config = dict(
    encoder_qk_norm=False,
    encoder_expert_mlp_ratio=1,
    encoder_shared_expert=False,
    encoder_conv_stem=False,
    orthogonalizer='polar_express',
)
Rows from block 4 of the text encoder of a small contrastive image-text model, named by matrix and row number. Rows with one number belong to one neuron. Each number is 500 + 40 x the weight over its row's rms, rounded and kept within 0 to 999. All counts start at 0. Numbers have three digits each.
Before each neuron's rows are labels from the 100 texts, of 14848, where the neuron reaches its highest value: "fires on" is the input token at the peak. Only what is clearly more common there than usual is listed. The data: regions of photos with short descriptions (Visual Genome).
# fc1: MLP up (text_encoder.blocks.4.mlp.fc1.weight, 768x128), inputs 0-127
# fc2: MLP down (text_encoder.blocks.4.mlp.fc2.weight, 128x768, transposed), outputs 0-127

fires on: "sky"; "grass"
fc1.13:554489427529551454512517520546507528518526507521484495438501505472486526574543448527456501473475563481432471531488511420511547519622515476509495529470457500548541489491534538507546504501459451443520428445485524553475451503478459513506457463536547510449477518514545489470480511478459474521466582474466559520458516530543441502534530435565461540508507475474485593446585548478427428438543
fc2.13:505525510499504532451522477436509476489498546427433545501522433507493501450480502548516466513486475481507453555486484518476478512489533452451491486540517530513519524547490490575558469471616447458456505524486350499537486443538514547519592573564573521518490502493476500532437456508512467498458458492518418511502493511531478457460457550497464525509481533456470535608426516517479492535569

fires on: "<end>"; "the"; "is"
fc1.151:484604486534484495447447530503504526480553430496558568611447552510540545534533504515440500516488488495491545476465507534515465485488517503511556567469462541442474535457557437494527470466518513524530531532481461506470483504531534404548498410517493504525514492511469456452467518532523509471573574556452532468438480503587488505506413450492470467438450443517498522471468501598489491497498
fc2.151:545495452480502548465492489562492506519473550539513510545429545559547542455517467520419542476487486588498547466483502490479573502475501485499487493529573463533448556474487466533539511469372469507445462481484483472535540527519438457476481439545519524520492539513491456451514473481522448431513427526551519433474554497474513550467475589429511523522585500512533505551475550459524407479485

fires on: "white"
fc1.638:543589463494556552483502474512464512499472418479488523473516600483452491467477445452439548509463535502492552567442449480493492491506542500427425505458546471498450502588511467560498487501499451487533444581548449546533447520502469470536436551581456436529506497528509470561521522543524451512496492576505520531527477503536533484524459473464447460491465480542492521436575499564540475535482
fc2.638:522508516521523491532489465436472565440485501528518539533403540509522512401446466532484501541574488482563516473503600517468574537503491460474511553453532545551459537502509465590528518524451502398492537568470491480441515495494495488448524480497495471496428454511524520440474523491511487465460528527490539455479498495430576424503450550485558505410551506550443504539492513553489459494514

fires on: "man"
fc1.34:457536499532532543505503487466476474469496555549550473482459495449467491456512544553485484509445534496479505560498492490549443562530445518489465471558505437453451498564489543466560475484499372522525465464490482528561520543462571496462459509419565532514545470481504514461526559500489560557594465533473521452444515435585444532556478419547535518527543558519511530522494463488528539510510
fc2.34:549508486494516472508508457539435503556467515459518501565578520518557516519491461453492507476526424502517527480492486497499601506432506542518525587501582457508472509545513470554492514513519603509502419510471600479521435477440512527498492528532479508459517532466551492462504469498452462464387560429458484470535492520535527450557466566419469564514495511523520453507452472532521478512439

fires on: "trees"
fc1.47:602416491411525399432520487521479432543536487434548506547454534551490511480463547502482546492460501491480495508499535503519529531465542423505500402481483556446483544447502478541515490488490533547547452498490479492536517463551560550524525527478495535506533468469496486521481423474467567473474491465496493553490499490528456493499508453470574434643477536493562507551508454495484535507494
fc2.47:461502451588493406484539467444501560456462530547515510458478551490493529548542517511495489558520479543437465386604473526535470507500566571535539514526561511517593552467516486470487468494493449497465500566493481439531505458513419497483497458517547454446543480466533542505516428531465463502519516527500461441505557487542507484520460493477487491484432544559505422503499478462556479481552

fires on: "orange"; "carrot"
fc1.520:454499539513418469465455506483417469496566488429491448583470568580477508497514498484522505521448488515532443547467538488484533538494530466493444563536456481576500550543524477588469492473487601475492514478524428467486510469461524484485553522585536558493436465462447502495521520461485516520509507512568552463476494528581516558391498539495505514540484475499470531545450559475481510515457
fc2.520:445479521522406518464499527524476489477498417445478483539466526544490475516470500502568549484460515505498506569467532480504572523485522451505516503476483444553501515507550491559489515436465556500563543514563440436515455510383575508497548561577473537445436465511481506474568446466501497520472479516522573448450525553562514518444486458509477559553461466582477540468477494472497478554482

fires on: "<end>"; "the"
fc1.88:541503457465537518546437494519515474490447485516580492530431525552519503478519483534402501544477486492505468559468499421509517530519484460498514521470523426431478497565494481513514518540491463467537589514464465473592512496469406508456469536491499560514469479514527504476488496543505540427500511535472507520506538507557451513485509443435467456468559526436497518552655534584531510547513
fc2.88:529568507555466502519485497423521464489490460512503511503500482532540470475554515592519518530508503564538412460442475477490483525540501555462556545491552516550489488482499478539510513515508489503426494568491434531540451550519461517516441565515421531494454522476486453570489385484409500563420549466477470464475473515402549471508513570423503564519510548462490491534488506537497513473472

fires on: "white"; "snow"; "gray"; "man"
fc1.168:471513484547524461476506498480574479442411479456543475397544528407605479463488473536506556523468536537528530591511510530508488510504479411464468463523485491533452469550486554488509526520534503531527518471463551513517567489474545498517547497475456485545467511464443462489483568471525535481448538453534496574518570453584537476467497442535508511481440496443472512445517427547541537506470
fc2.168:563448535443443505522474554537608496504451457491483512511507509576504525488448460475486527508478494484521484552441514529441492506467544558477477514542515470566492565426449550505536485461510514541532524618563496493537452476468426503518494498462500456570477476510509544451522498498538401474529559474493469615508460525451538504531471467506496499455466483498426454489542462546469546468448

fires on: "a"; "is"; "mirror"
fc1.393:456510428480537543567512467488537463482528489533543468478455480574535530485533447419493504507501471517525400500588519484462521491461498469516465515510562528520502483504484452534472549496475429512503439501458477496478452484475552497409549528606542448502501498394504518501512513601449558535452444500472555514517509497510519495547563554544562418507535544451485510541494522463516446472490
fc2.393:546438545503458437529558476493499490555450492568561423564476468492509476489575518492495456533557546498561451500465439465478547444574470485489534517438464492461465523539543432530487535509481471522493450481573472530440493455537526418520498495517457527566450517489452453521499527480493476440467475554443528443558534567464536504527480503538469544449499506491518579563580513493520480507441

fires on: "the"; "in"; "and"
fc1.565:495581461481554489555473551487510503546407562548496396518527512519533593534523470509445489430493524485458463508568490455510510463520472443544479478534541479524493482488461469475484515535544510472512539507439488559528513439495428520389517503578508445542480522528484515487492504534454497503506479564417491547560467479430518554464539420469464526535522483475493484570574521551474493488480
fc2.565:456529470457537539412514485558513528503468513412495460517546476496525524487529482485448507480511454454432472501507540472549556437502468501445575540471498517493535481502540464504477444471509555546553464506494494599490532555443536485451460567486543541547493510524518447573504435429461536552449508462499526408451485495486469460571515543541474509390557490534512542513455525466545519529474

fires on: "man"
fc1.249:460476485473594536441540491481500480456475491465454457494462469474486484456532448549519538507406487519482542551529494485580469485555520515477447470540531497534429521456515545467516507473488471537573453445469483509565513486472570583538447555508497473503538469532470529511516517549511592534549537565507525471424542440583423477485477407547503456545492555505515485558503481504470556495498
fc2.249:520485485457516542600468503520491526441470484484529491582436509516511491477419498469482481505480553505469548504461501494518561509459499524579535523548542479499556475523497511532492448486469559475501464481506581464532463563447550488427523476508482510475513516443605471433582461508502511524402531437503445481464545539486555431501464523482567557467565464524559473433482491440541487513472

fires on: "in"; "the"; "cloudy"; "cloud"
fc1.707:532496456473488503475463532513416505441450422510564540498444444557577475516537497472493458496472554494532476527498443537485483465478433456538447489548566505496530437545492482446551501505474536473550526480460411482491467512595486486504531554527507545481509440476461497547494512543608533450532471472570528547477550502490463449461455486466451534536511505548504507549481540558532565434441
fc2.707:586552565435550485504523485441447531554420542532529461498545510494466499524482432590537451501584470487492421525438497517474540527528477497417421550523509524526546523516506555573457483507452513518478517461492470451464449524502515549529488521521502519508463512443491491531468441435567581514540525447582565524519406502470480474468510475491511503462531499489500473494458470469561501501462

fires on: "a"; "on"; "of"
fc1.756:422559503503542443515490486429523512571508440527458453517466480412497464511460485491472446458453502500484478501567571578487554565515544497423471490533506459442538478535455439536530456484523533562520564526550514531456494505428550532488520435485516517500561474409509489535481462536587509511476534451492477520490474507522492491543508511468515421476476475421542528563558503490520531469575
fc2.756:536456571513484572441471525473512487514492512497466507517419485459516568499437507507445535504542524524458481447572469534513445616476440545503538502523401517562511523591488473507458480512480466509413491498486507507498486427398463516540528549502507426484512523518524501513455495512504500525516508463485429456524511492497519457604534524528479427502599545577524523467482516476524483512498

fires on: "the"; "light"; "air"
fc1.58:512540473499566426502454458490554522491510506429483501533495468524577512569466559510508461480495502499479523400504543449507519440571403483530499532479552501472538549523540485420523479494406496481531511558502487477540532513472519518550545554456552529397488492490442545506453472555534493479462443546497471483502530526500511517465462485533479551464514490561468571613419498474504526515469
fc2.58:526557465454545491503473506505479506447493486530517527480502482543467542467472534561480427487491476405544517523522498454517525516513467490489422550519483492530499446458493499582517485508600539507419533486446459452520507544587511494495518468463507466494479586485547488481556531470413438485551447493501499536508459465555450459537452482524437582546471506543449549438536467489585575494546

fires on: "a"; "the"
fc1.16:426468436473517494535455558524454487538474436543522488540465508505518510487440453525527545542471509581544526537486531548561534478520494565485510472500505436493573455530528481529488503530424524506472512555468482442477502427517449508499469429561467445549512441481509533457523408558486512422431495417491459535440504576543502553524484501500536483523426519476552557529554536496455534473486
fc2.16:479531448462509514541526434475500496507464534573455458567438549458501450526520561523421493504484462512464450448511489476524479519486448536495541529501510504497539483562536469498465391442455498514444541498573463539506535423470444518533509450482509528503493557549493530535474502495466483484493551489448523522525554463498523601598508514585535468505524541530590491436531483452427455469513

fires on: "the"; "of"; "mountain"; "covered"
fc1.474:487525474464529507434490442461548447441577461595530500488467484560492479498540482555536563493455502539459490522549597501445417522619541506539458401489510489488534470505510491526480477503550504474585576487518472421493544500478511449525542477443515494493477544530472528542519474433467566474555502513482491478479431477531511489522512465482437523492573528482503475482533423516547511488495
fc2.474:449554525481541596566453555482483510485511478538516438541481579554492565525494487476501539528465433509526455496519513489459532565530586559485506431452555514474483410473448532559517579446469456522411480534505494442497508529507528467529512507491555513456459492471438550525540426522485452520446492507516483449454410550524533421545509560504455521485525492460488500473507526500544516495486

fires on: "blue"
fc1.220:510453470511534480455496483474497490496480484546552535519520482411509535512534524509577463507492519443521425471504486564493476475508521509532469545493484480536434546551513558485472492415453453502518528505466572426541507540480489493487572523518499483508410479480440547545568497500487577475529513476491499610477452566561464423573549470525477421524444559507525488462493546523412528460470
fc2.220:547549548496558476548531539493500482486447473463529522516476527439523558494501524469613509477413564431505479490436485507524475469540519529464511511577426461529466582501493545475445512472492457497542449467503531513461512486456499486408507534527505509502445464467492547519511486517467533489555447467539435533503435490512513490588554463445454480479508517567564465554576566438452538489472

fires on: "sky"; "water"; "ocean"
fc1.269:496494509462468575510492479489505540529523468529499449518433563416541551514520504530490449498490525515441461558488539447481455520439479458515451454491524467485546565455525450486464491540584483489504516483429546487494483487508533470497495462534520488449528463542504521478526521572449544590516528503398477535465557447560523552470475412535480573557527565478493438531526501465590486556455
fc2.269:568491511413472544428489451478535470491443495519493415520507579559521552505499566476515507497479535493485537452565609439493470487449524525489518556461523492533433546518532550542478565460471547420465490531507484467459504482474535439443407532569473522450465543472544497459430495511468431485505539540491487531480540523548537444508496488536543415517526484470544532499510477498479539536513

fires on: "train"; "bus"; "and"; "street"
fc1.682:547524502484447493481499505471461474545531517567517476534485503510523534531466494543502563514434498545515430555537476464507495624430400507531429557468498503437451522582496449482473480480553474533481483457478520537475521522478571443505481603513444464527512493453513428524522524546507493480429529524433467475513457554517415546479546443496540483514508560461472541494575511517535502507477
fc2.682:458520537479483465501546506574432519542475488508478530469596517512471495574509533500479497486524517449490580516519451460538581500476517514499498520483504514509563453465556554539476495561474475482511551520493522501488454435520445477546500480536462472455480546464450456557477448512461475481463495412542544472516531482471421510564454595505531428489577460543565469468476451506536452561404

fires on: "blue"; "clock"
fc1.450:516535496483500532444484479513542537559440484576495541483562503518460547469533533497552432517592551495473493454489534512466458430493508472521456543510506517496516504491562472492468477546490459475497551507545507453468423537489585474483505502466491467497419476511479476434496496502500544477514567446471439515502369559492496484502512550472499441414494570442578522530559481582496529513427
fc2.450:484514527483533470542500487508470497474461483484511494442568470446539530492503457492475519463410481502508514484393509499524462543482462420484541493580536511493437507494495621477508501481522508549556479474436563494460482466462542487548457566566527489487493564544485411528552560554523524492614533426449465506479492489506483493504512473537468452500481564520456538536487546496524550405500

fires on: "the"; "on"; "face"
fc1.570:489443541482607563510482549507499525461475508448536516469528517511475462507513414499539427508447510559486409529564551475461510453552465491443483483547496469501484487483487541527543481536520480523553535535501519462473533492549576546505532544505612520474513499533505426508488440477527497506520476446476506531367464591519446536486422512446498467474449565487528516463478494520521494486455
fc2.570:513517538484509554520426536553513513536482523482474480516548480563564579427506501528491446453553530504501516470480508466484485455513492477454458471496476496491504551475470503554528484536503513538464460506482445510492445437436639482565469497491513490456539543536558422489448540490511558493494530438489479575527445569515500483524506538418561444418490535548415455445506515539541516499455

fires on: "the"; "white"
fc1.80:470486451443470613504552431484564458477447489491475522516479519500487512511457517538487586548476547545561429554545410541525437469495524504563526450427505425510554504540498458522486543468534536507539486451481487475446477549570535507491556537463487488509558509478496472494457467570560523467510561500509476463518526493530503495523439452440461524516479539402496480550488533439465526479550
fc2.80:514462488450431519460521456433511432449458578460479491524553503505509523555449547518531523514556560565484482494482486477525434415455453471540548471497477427518600526574507522513536497522549554486465433467513520470487453546492534495566450382493542497475525458535505542468564503569540484473563517527506520465465490525529555508506419531490494553492474523519435534523442498488479519482525

fires on: "trees"; "skiing"
fc1.157:491490501500525417591529477529454442421523547528475468483498541438548449539477537464549535510470545486487428454550586498490559506470512465605482468518482557478533472472419510508553531491519507471487531490541448524547517486543541552507553501519512499457486536510456490495538538436538558497527538460514467505458508379541501437539473421470451465475490467480525467500539539427501519540550
fc2.157:493526484490503516532455540475519502535441424471487521513473545506584486432492588487546521499512452424435534545507486570462495493515538580514524526468522427474596565500485482519494554537492454488435452477501518492535452452422540537499516443446496529531473560469461502559583438486499503515423487486510496481439550477472467491552501514605508553466468495497514498517446447559511469549508

fires on: "<end>"; "white"
fc1.17:412516478522473504528435517422464585447528499479524554512493529546536520466477588503479498465495515512518517532488506451509443504608560528541472544529538471498545520469454505532528478579513476511530535468483404517575472452463511455496468568500517487485509491430496523468500528553468478509520512519475501545454519471423518505585502487576485475535382487552428468467559456502508549472494
fc2.17:465510466489486541435490585524510453498438441434575510511598512511476507425482492507512510443499544452508483515526505508483484612517563538537480496560550498459494467540519486549544459519478527489460493523487559550529463431439500552513415472431455546530523480487516544554491514533512503484469500450548496472458467472511495474517436572514463571460449543523392545536496437520516544480487

fires on: "white"; "player"
fc1.204:527562486477462475466471488545525529487466485465496558474498542578540515505486501586538487606488494556500488585479491492474524437532515413524510488450489561501425478535543487550591478544537454520534495553476499532525450550523471418552556499510503490456532467490410452453499530537497518521517484411453507472483507428547473549465539429486482484480464556482475441543479556494446467500471
fc2.204:578495536557458471543462519529520455438487483516510458506503478564503520563547493551471494480523478502573523544500482527452509497560495497454540489484501468526473496491477486582593502500453520437502439475510523489553471506551524545497485481477435504514514498408402490443420553498564514445448522462455499490528528526484489540457535558593465535463472491494433457539513509604508452477416

fires on: "window"; "sky"; "the"
fc1.283:495479509526539475497611572417490562503518555552537516453502464483588462554522466502541499515463534500441432462526534469505473517551459461522431530522536555593436512503461521503536495462407549463536463478489565525503483565513490540506500495463513490469519503526521551531549547532472469441524514474388518491512478457500527465460452440508493481506545511532474464483503510452564435452432
fc2.283:522503472457443550523488478512442518542479506454561483463381523567495507474532576516582498521541474511566527471544455505451507522517476520510450501467448439518440561491476509564498473460466491509406476437454482493537477496492481498475463477481529494537485545564600454505522506550576525587491542519541486419505520514432517495508423500485550534521433546527498502503498548422508476531540

fires on: "sky"
fc1.404:556420504454470512522497555502494539506537489533490486507507486548476519493568545456488451493514543474408470464448511501522464480560516489503471502439450491557571497443497527501583501472486524462539464489474484516454443573429485597570459485513477553483492459488510506561465552481521540560473490485436522475459486587504468513592550453572494531462462442446484588470533513485436501481538
fc2.404:512552495466510550535495518472505461516473478470473570524558499467501561481383502503465510502475493566508423501457434528504443538535527482489546512483462523493529486542522432538565486489516458471465488451457383417449507474520466559490522535525593563521485473537465467544436449502522487564479472472522445484533496500556526510448446484530495494547521507419527559492501491500524524548612

fires on: "the"; "elephant"
fc1.141:522480470533511397577531525528492505453475473557528472452441485499496479475512511522520462540477476482523467493544493473496535508508512521511481484387582490572569516431500526507509500539513575558503442522456447458448449544609513404414474551531470548512472490459485539461477572479532542530453508495520507459460592519556548522463464472511550480530519503480525486498499529465460512461437
fc2.141:537451537472439479462517455485500534485492456601444502504545403540483499446560529464475435531476509484492504454560483463485532517466559513479558496416576494510544476384445475558483489544511571514512515546468495511541497531475497490532483453525510454499495475500494538513400524516550537517452571521566521504485521513534450450541465497569511503502533476522543535492512496456499545372495

fires on: "a"
fc1.740:447492511484616527522459585529503489470508488475493499494499539611483516534473539554437478519469478557610486518514465554479537538527530509499491525475492460533511552485509513510460476511498499546439522502476546489440462540463515507408474532538512523539534424450556509537481426508512540530527473437470498505495520487537521438467548418412498483526444437462495484593469491465457575474487
fc2.740:495535516445446454498485555484505535440569545457456491479494592548463431520538533515517556547471428485458544506491485538505462532520489475469517487521520507530519515480537505436534532498383477460548466502455499474500482505476459550539602470509533467529478516443458538497493461518516562542475501423520479421549461435562526479440572490494503597507513511525548532492426459484550432526517

fires on: "orange"; "carrot"; "carrots"; "plate"
fc1.142:472499509535389558445504475540398433470556453461489481618455541570496546457523541513499526551448494530536455550454545551442529523535492478556446538468448519550474590487478509547477487490522536505507494505469449523478465506420523492580540544511493574532472449463488496526545496479551496507511457518495504485425517534572475530464492481492502508508435507505494531498483494506516490534400
fc2.142:472507511472409511441529548536519574529475531482515478554383455548474517437576535474619499493522485571555541530548491465448524533498528494518487538471522535530463483501517383523423481459477555496442482530533500527487535531414489473452518518550506454471473514493524511426544473508485538485439479461500559465441534502527508540432447456536494572485502485534488491489487499501484503561491

fires on: "train"
fc1.596:433539532561557501496483514543462536519563488501550518453420556454493527542604453479489386498527489501522457537544507450492522468480501459549431485477479485551503449565535558528529510455489530450516467539540480514427465453480464527497532470476478476455487524506525515467525491550489443483486546436487479473487524491539469484512491506503557449513532559512571539542515537586460473487361
fc2.596:440549476467550496513477486562456511478493488468567526496428544469530508570562540452452420477537525455491540506447551484528541516494517574503514511439425499547429523518519540523533455467541482451488502464541459532497464430464499534487474455462430502412446471563550520507522460459493547489510455476516508459536522551548497532550397549554520524539474517467557509517512506580474503548432

fires on: "line"; "white"; "on"; "sign"
fc1.745:483506447518528528491480448522514496529469530464516483472547475512502560442481538439513480529454504472467417468478554520534510456480460604550518544524518496485548540522508482502554546458578470523549562530528515480506466483410515472493510536538478466502519480567454496528466506495586391500504565490530547551513510543504443504514535435497496489525524519416435477540536424397549425530457
fc2.745:514501527501492490467377493553544568442533506496467433466517434531525544508491531496548432515528528492446434429538440523510518557458509551486397505484526515500534510482524531465507523500531520561551489502542569521530497500573520470481524538500466482459516512502518471461461500507564486465587600451456478520527531521566526522578525462447426451489506494459508504475430446432451492473476

fires on: "sky"
fc1.116:556487472536430568563528466484467626499506519501566491530587462473473537464477492535512536449483483492441457584482529455478417485481566438480499466492551483533476505501441516504478483540547507526489476489492566511450545506467455461475513496470431504438512551535493528508526481584539503553486477454483442516502525435499554495406450420472530490447470564528491537560511547491520485470473
fc2.116:570479494446463471541448489472476511588523473534547453471558491492458504471501492566416500487488499511473522501494499556508476504505448537521478460499560432389462498513514508561561527601503513457480505441481558598498451511451481462520491461512408561464466553497499504456509415546501466532495568435563503534460479506500489493559463498520556416567496495518512532529477451513535518505524

fires on: "sky"; "clouds"; "the"
fc1.212:553457479546543468523409517378480526509484432491535501532522522515533531430516465555459518539536475520453458540526460458507454455493412555488469509473472521491544476567507518460452517472501518451552524519547498538475524532515530493522545508434464483559543410465482520534441437523609467480487497468513561614508530476530539487468466426503455485506474497458517526526461478460555493480524
fc2.212:547526523532472470513595512487446464583501512502548469566506489535583571493493494491573455524513453486523522506511419500537560469514466491484439503556456587530490538470441485547490436527497440460470480413472493501454522560560536493517513492452457459455436535549504477425529514429453510487438473449533542493548476452559488516494573494497498512480447520500518528470501594498486474562487

fires on: "blue"
fc1.760:509477457521516498446496505484504517521485501572545538543531489397490531507522503491577467510479504447531422468497466555496472483512516517533470536504502488533419559544521549485476501434437463493509505510464587426543488527487465491477569493519506489489407481473439551545552512504479581473536505471526500617478465548547471416566541485510481426494461558510530486456497565520411515480462
fc2.760:522541550508554477539523557491501474463457477463531512504493537461515562497512531476593522457413555448482493494420467512528480496543519525471478534562430439511473573494501539471445531476488479490556436447523546505455519506447484476396501531521481508501431490462487513509532474522461530496558440477537430522528424491528522490580536462431453477488518519551544462534571582457454558475476

fires on: "white"; "toilet"; "the"; "this"
fc1.105:512556472498530564584485490432515479518514447539487508492503499497448495523601491517505490487488509466445498469441447521489445430447501434489528564518556532563509476441555522457489545502470444511464545517441574519530488492538492478457518528503562482483548479472448523576554547489471461545508518536433464442403519470587537516500486424483527451471507531542471535463445547557507531550444
fc2.105:524483531526515495451483494502497503471568451490447490477535496515488539468473445430402524540521455474521524451461516492524488514544519459452551468491564556521552456513467515580548519485465424496511543453442471572432518459596527456491531512518405503454462598477524500542452530544553500541447524559533494471523518468500479469478543518491538467505521558527532450398455515507582512509520

fires on: "in"; "the"; "air"
fc1.659:511567464384507482479509520442494518519462542468553520543506523508531560534498488487477441541586521460555508562451552531509427512461499505488504473486563506487430482518563581505517526552479503563520478447426487513515476483534484507515486546434544403443427447453447479510517493485479514470501413542549573447496543522493493463525462547497487537475587545520486539504452457472451501471519
fc2.659:531479532443444540555511526527552588486400481463452498566498400493515521567530579496520459450538517479512530511457535471524450558523433449540558523527567467460446534508515494456504475484494498509443504474524473537439487420508478520458506522446520588526522494459455487521506494426507498485536518482555574497521581507455445462500522474497457523525533477538494505419531517546448522431492

fires on: "man"; "man's"
fc1.703:527566518535565592482551505522444487502466525496442513408491449460475476533504462571550483508431459462478441553471519520546462550492478507506456399485520541504494456492539485494495491445487429548522444536519602482550525491504512549423472559488577478549491480549454597482505518482518560509544434553474522496491544454534507465475497498529495471484465516497530538519419470472529519457544
fc2.703:529510494502529516583612467528535497518470467505496539447551441517407543520497498522543463541495511499473561406513446496465520469516509510447495507524483552480497497493535539444472533439448518550455458583465541513490488546431531506496444470493458489537424549496482527422511482515551445528454530553460468503505533496492534462495483499438500565433534493499569578436470481473564584470484

fires on: "in"; "the"
fc1.29:428501473463533478477519478503425469537498525473474468550530451494519486490491490519524478463403495503484473462507531524500525480458431402479469465503573457500529426609521547561503558473534476509527594439474470502551468503474469532509506566547527518472477461513572430486503486502530522486540407550560597556507517454523539539497483457495451480495433515487490544528496574495545458454500
fc2.29:531526520455463464498445509513546565509468511560456456503501420602516449520533532518507479479555495568516483554491513471425485553511490520457434536461539510484549540491532508460496492460510576497462469502455529495474539572541614520513491487514548525463524499416483572478468536478499436543509464444533470515483428552418490483410518521485477551442503469533497528457468470479561559498445

fires on: "man"; "man's"
fc1.684:433577471518575536475505444544487437457494527526502504455447484432475475492512516567468520559436491490477485564445463531546489548490483509529390468559531454545484473519514459488519491466477408522492413523475539484530477506473516499403478515526524507557548487504525491458524555537497546528561466550499551516446499439562464550491516468496472467512555518540580482514444462510560569492552
fc2.684:557465492545492559546563410526444495525494498467470475525545509458449505470396489530503482560532473534499547408510511448504584481444500495463521486476513524471490513513519594508496475436479521545451458519505574408531537518484499569513483501474510527456511495531482503531476472478530440472430558459530512417530499536587540417483432519469553548461509533523555515472463482512562506498467

fires on: "the"; "sheep"; "white"; "field"
fc1.479:470574520428480432448498437519500559483416452417492508525469498521585474501535507516507479505468487471471556564565497438538501519562478457531472532519553545476492525464439512518486502472470528444583526489547497458557556508496552476483420539487513541480555505498512513520497554552492467492528532508472461473476451469552479552550476485505423505457499487455509548609450453542421476504564
fc2.479:573540478523466504489484501551532479490562518485501463529519444477486435485549492465484495498471516427470480407592478523522512585473477478603508492467470575500562441448495513493474466526554546482432552533449549481544583501481444497507488469558475552511464542542520469530482532438574503457460502498438533445428472439471501473439525529519513503507470500439486551540568566508468516508500

fires on: "in"; "the"
fc1.407:519512439496541545453496531475495529572454488533484545501519488431521467543563481519444469531506480512502488556540577419527503541486492571523481486449515422484512523481483454542502463584493506513565535435442462505544521526551519468445501506487492510449476488480457569536456509520491514442552511571443576475392522512604423532512509505488450501540492489481474544547534515452507510419550
fc2.407:493485547482497498550451584474484500565501465576518475526432458531526491488555518495492448476461526496434492514555499470531498557581489498411545506521517503488484531464434493510482477454498456500521483541500477485526489455485446505529550505487506501549560479528512394452512503536523492516461534515542401467520541529495475397531544439489490604451503469492538568612535477510449516431544

fires on: "man"; "short"; "hair"; "man's"
fc1.734:411554475511559569506581467503499453564507558511486550497460544397440467523463489567500492516487511440492498457475425500510501507487587445486405504525459473522521488502550525507540487478497422509467490495445474447509477492519524535523435562539540460528517547528499572463530496516558434524547478548489556550463514451532470472488480503424480505524491515485561479519448505486498580463582
fc2.734:541502484565501621592511464551485478478438554546526505448505486429521539494429505518470494524526493532463489452450443496515489475426532520492478471511487520463539526545485545481502477496407521521463469522476575455489532567474470544500430494513474538445540480573445483498440454543499439530481563517491485473534451567513514450501402555500524562456522517495579488492456480535543507545473

fires on: "in"; "the"
fc1.445:518525416408514483489518564465508529547496460553448457524512485448475498535511522536454427550497522519411483533533544503478468529505424424529474519473521496523505507463558435449538515539445527485525488544410459574517520404492474466491532556516507509522464479485443481525521546527471478501524417512462502538473529488507468513519536456472479566619547496469534566504513523482452493434562
fc2.445:541490478412561514511558514542472554543525527535472520454548463479458477459492518536465485562529487503517454486483533446556547543584421457465497461489523550508459513493569479461528530488497532574516482505521441479448480458500486540507502499587498443544411561521501434498437507455488434485451529459505516468534452569530541421495541471512479503461508440512568519500494522463516445494609

fires on: "man"; "the"; "surfer"; "wave"
fc1.76:471422507507564474552539490459437483545486449426548468473450480522472437512508470545488497568424489505580482515462537535483445504553487513497541496569453522487531506382500502444538484453495458595534578475492493496452518509532450531529555484501499595496523509523423522432509532505547553480577512493482551550492516520493522538533495444469514508434429507503532461508452485552517508453493
fc2.76:548409483514527458429562484519462395512501549520500426435448502542519466488537518503493476489528428497515464473569516464539558553482480486458535515515497482486501503508506493541541483541467572524438541578499482504582450488545515464484493471527461438458522521532494396553585502499477449449451520486507458458469454536477531488580510591507502517566473545539512484550527479526556464511471

fires on: "blue"
fc1.517:505460481506541472482499500489494457491482482544559554510522474412511543520535534509589449494506519441530424467495494553508454463516513494531468554508486463502436542540487530493451475416454457502521550493486569424535527539487478505480568529530518495514414483490426539554547481497506564463513524477482495599488440574551465437557555448539478422534446561493507497490480539520425539451472
fc2.517:535552539490569459534521531504499499499441467478529517482469515422525563501502547476628483510434561417522470469457494503509495474537514527450500499566414452536441558500492545492456522467508472503540472482475544531457539489489502479443510512543503481494444473457506557532495511529463556483552444473547419541484442492496525470575556469452493479466493506564564472560554564423453545503465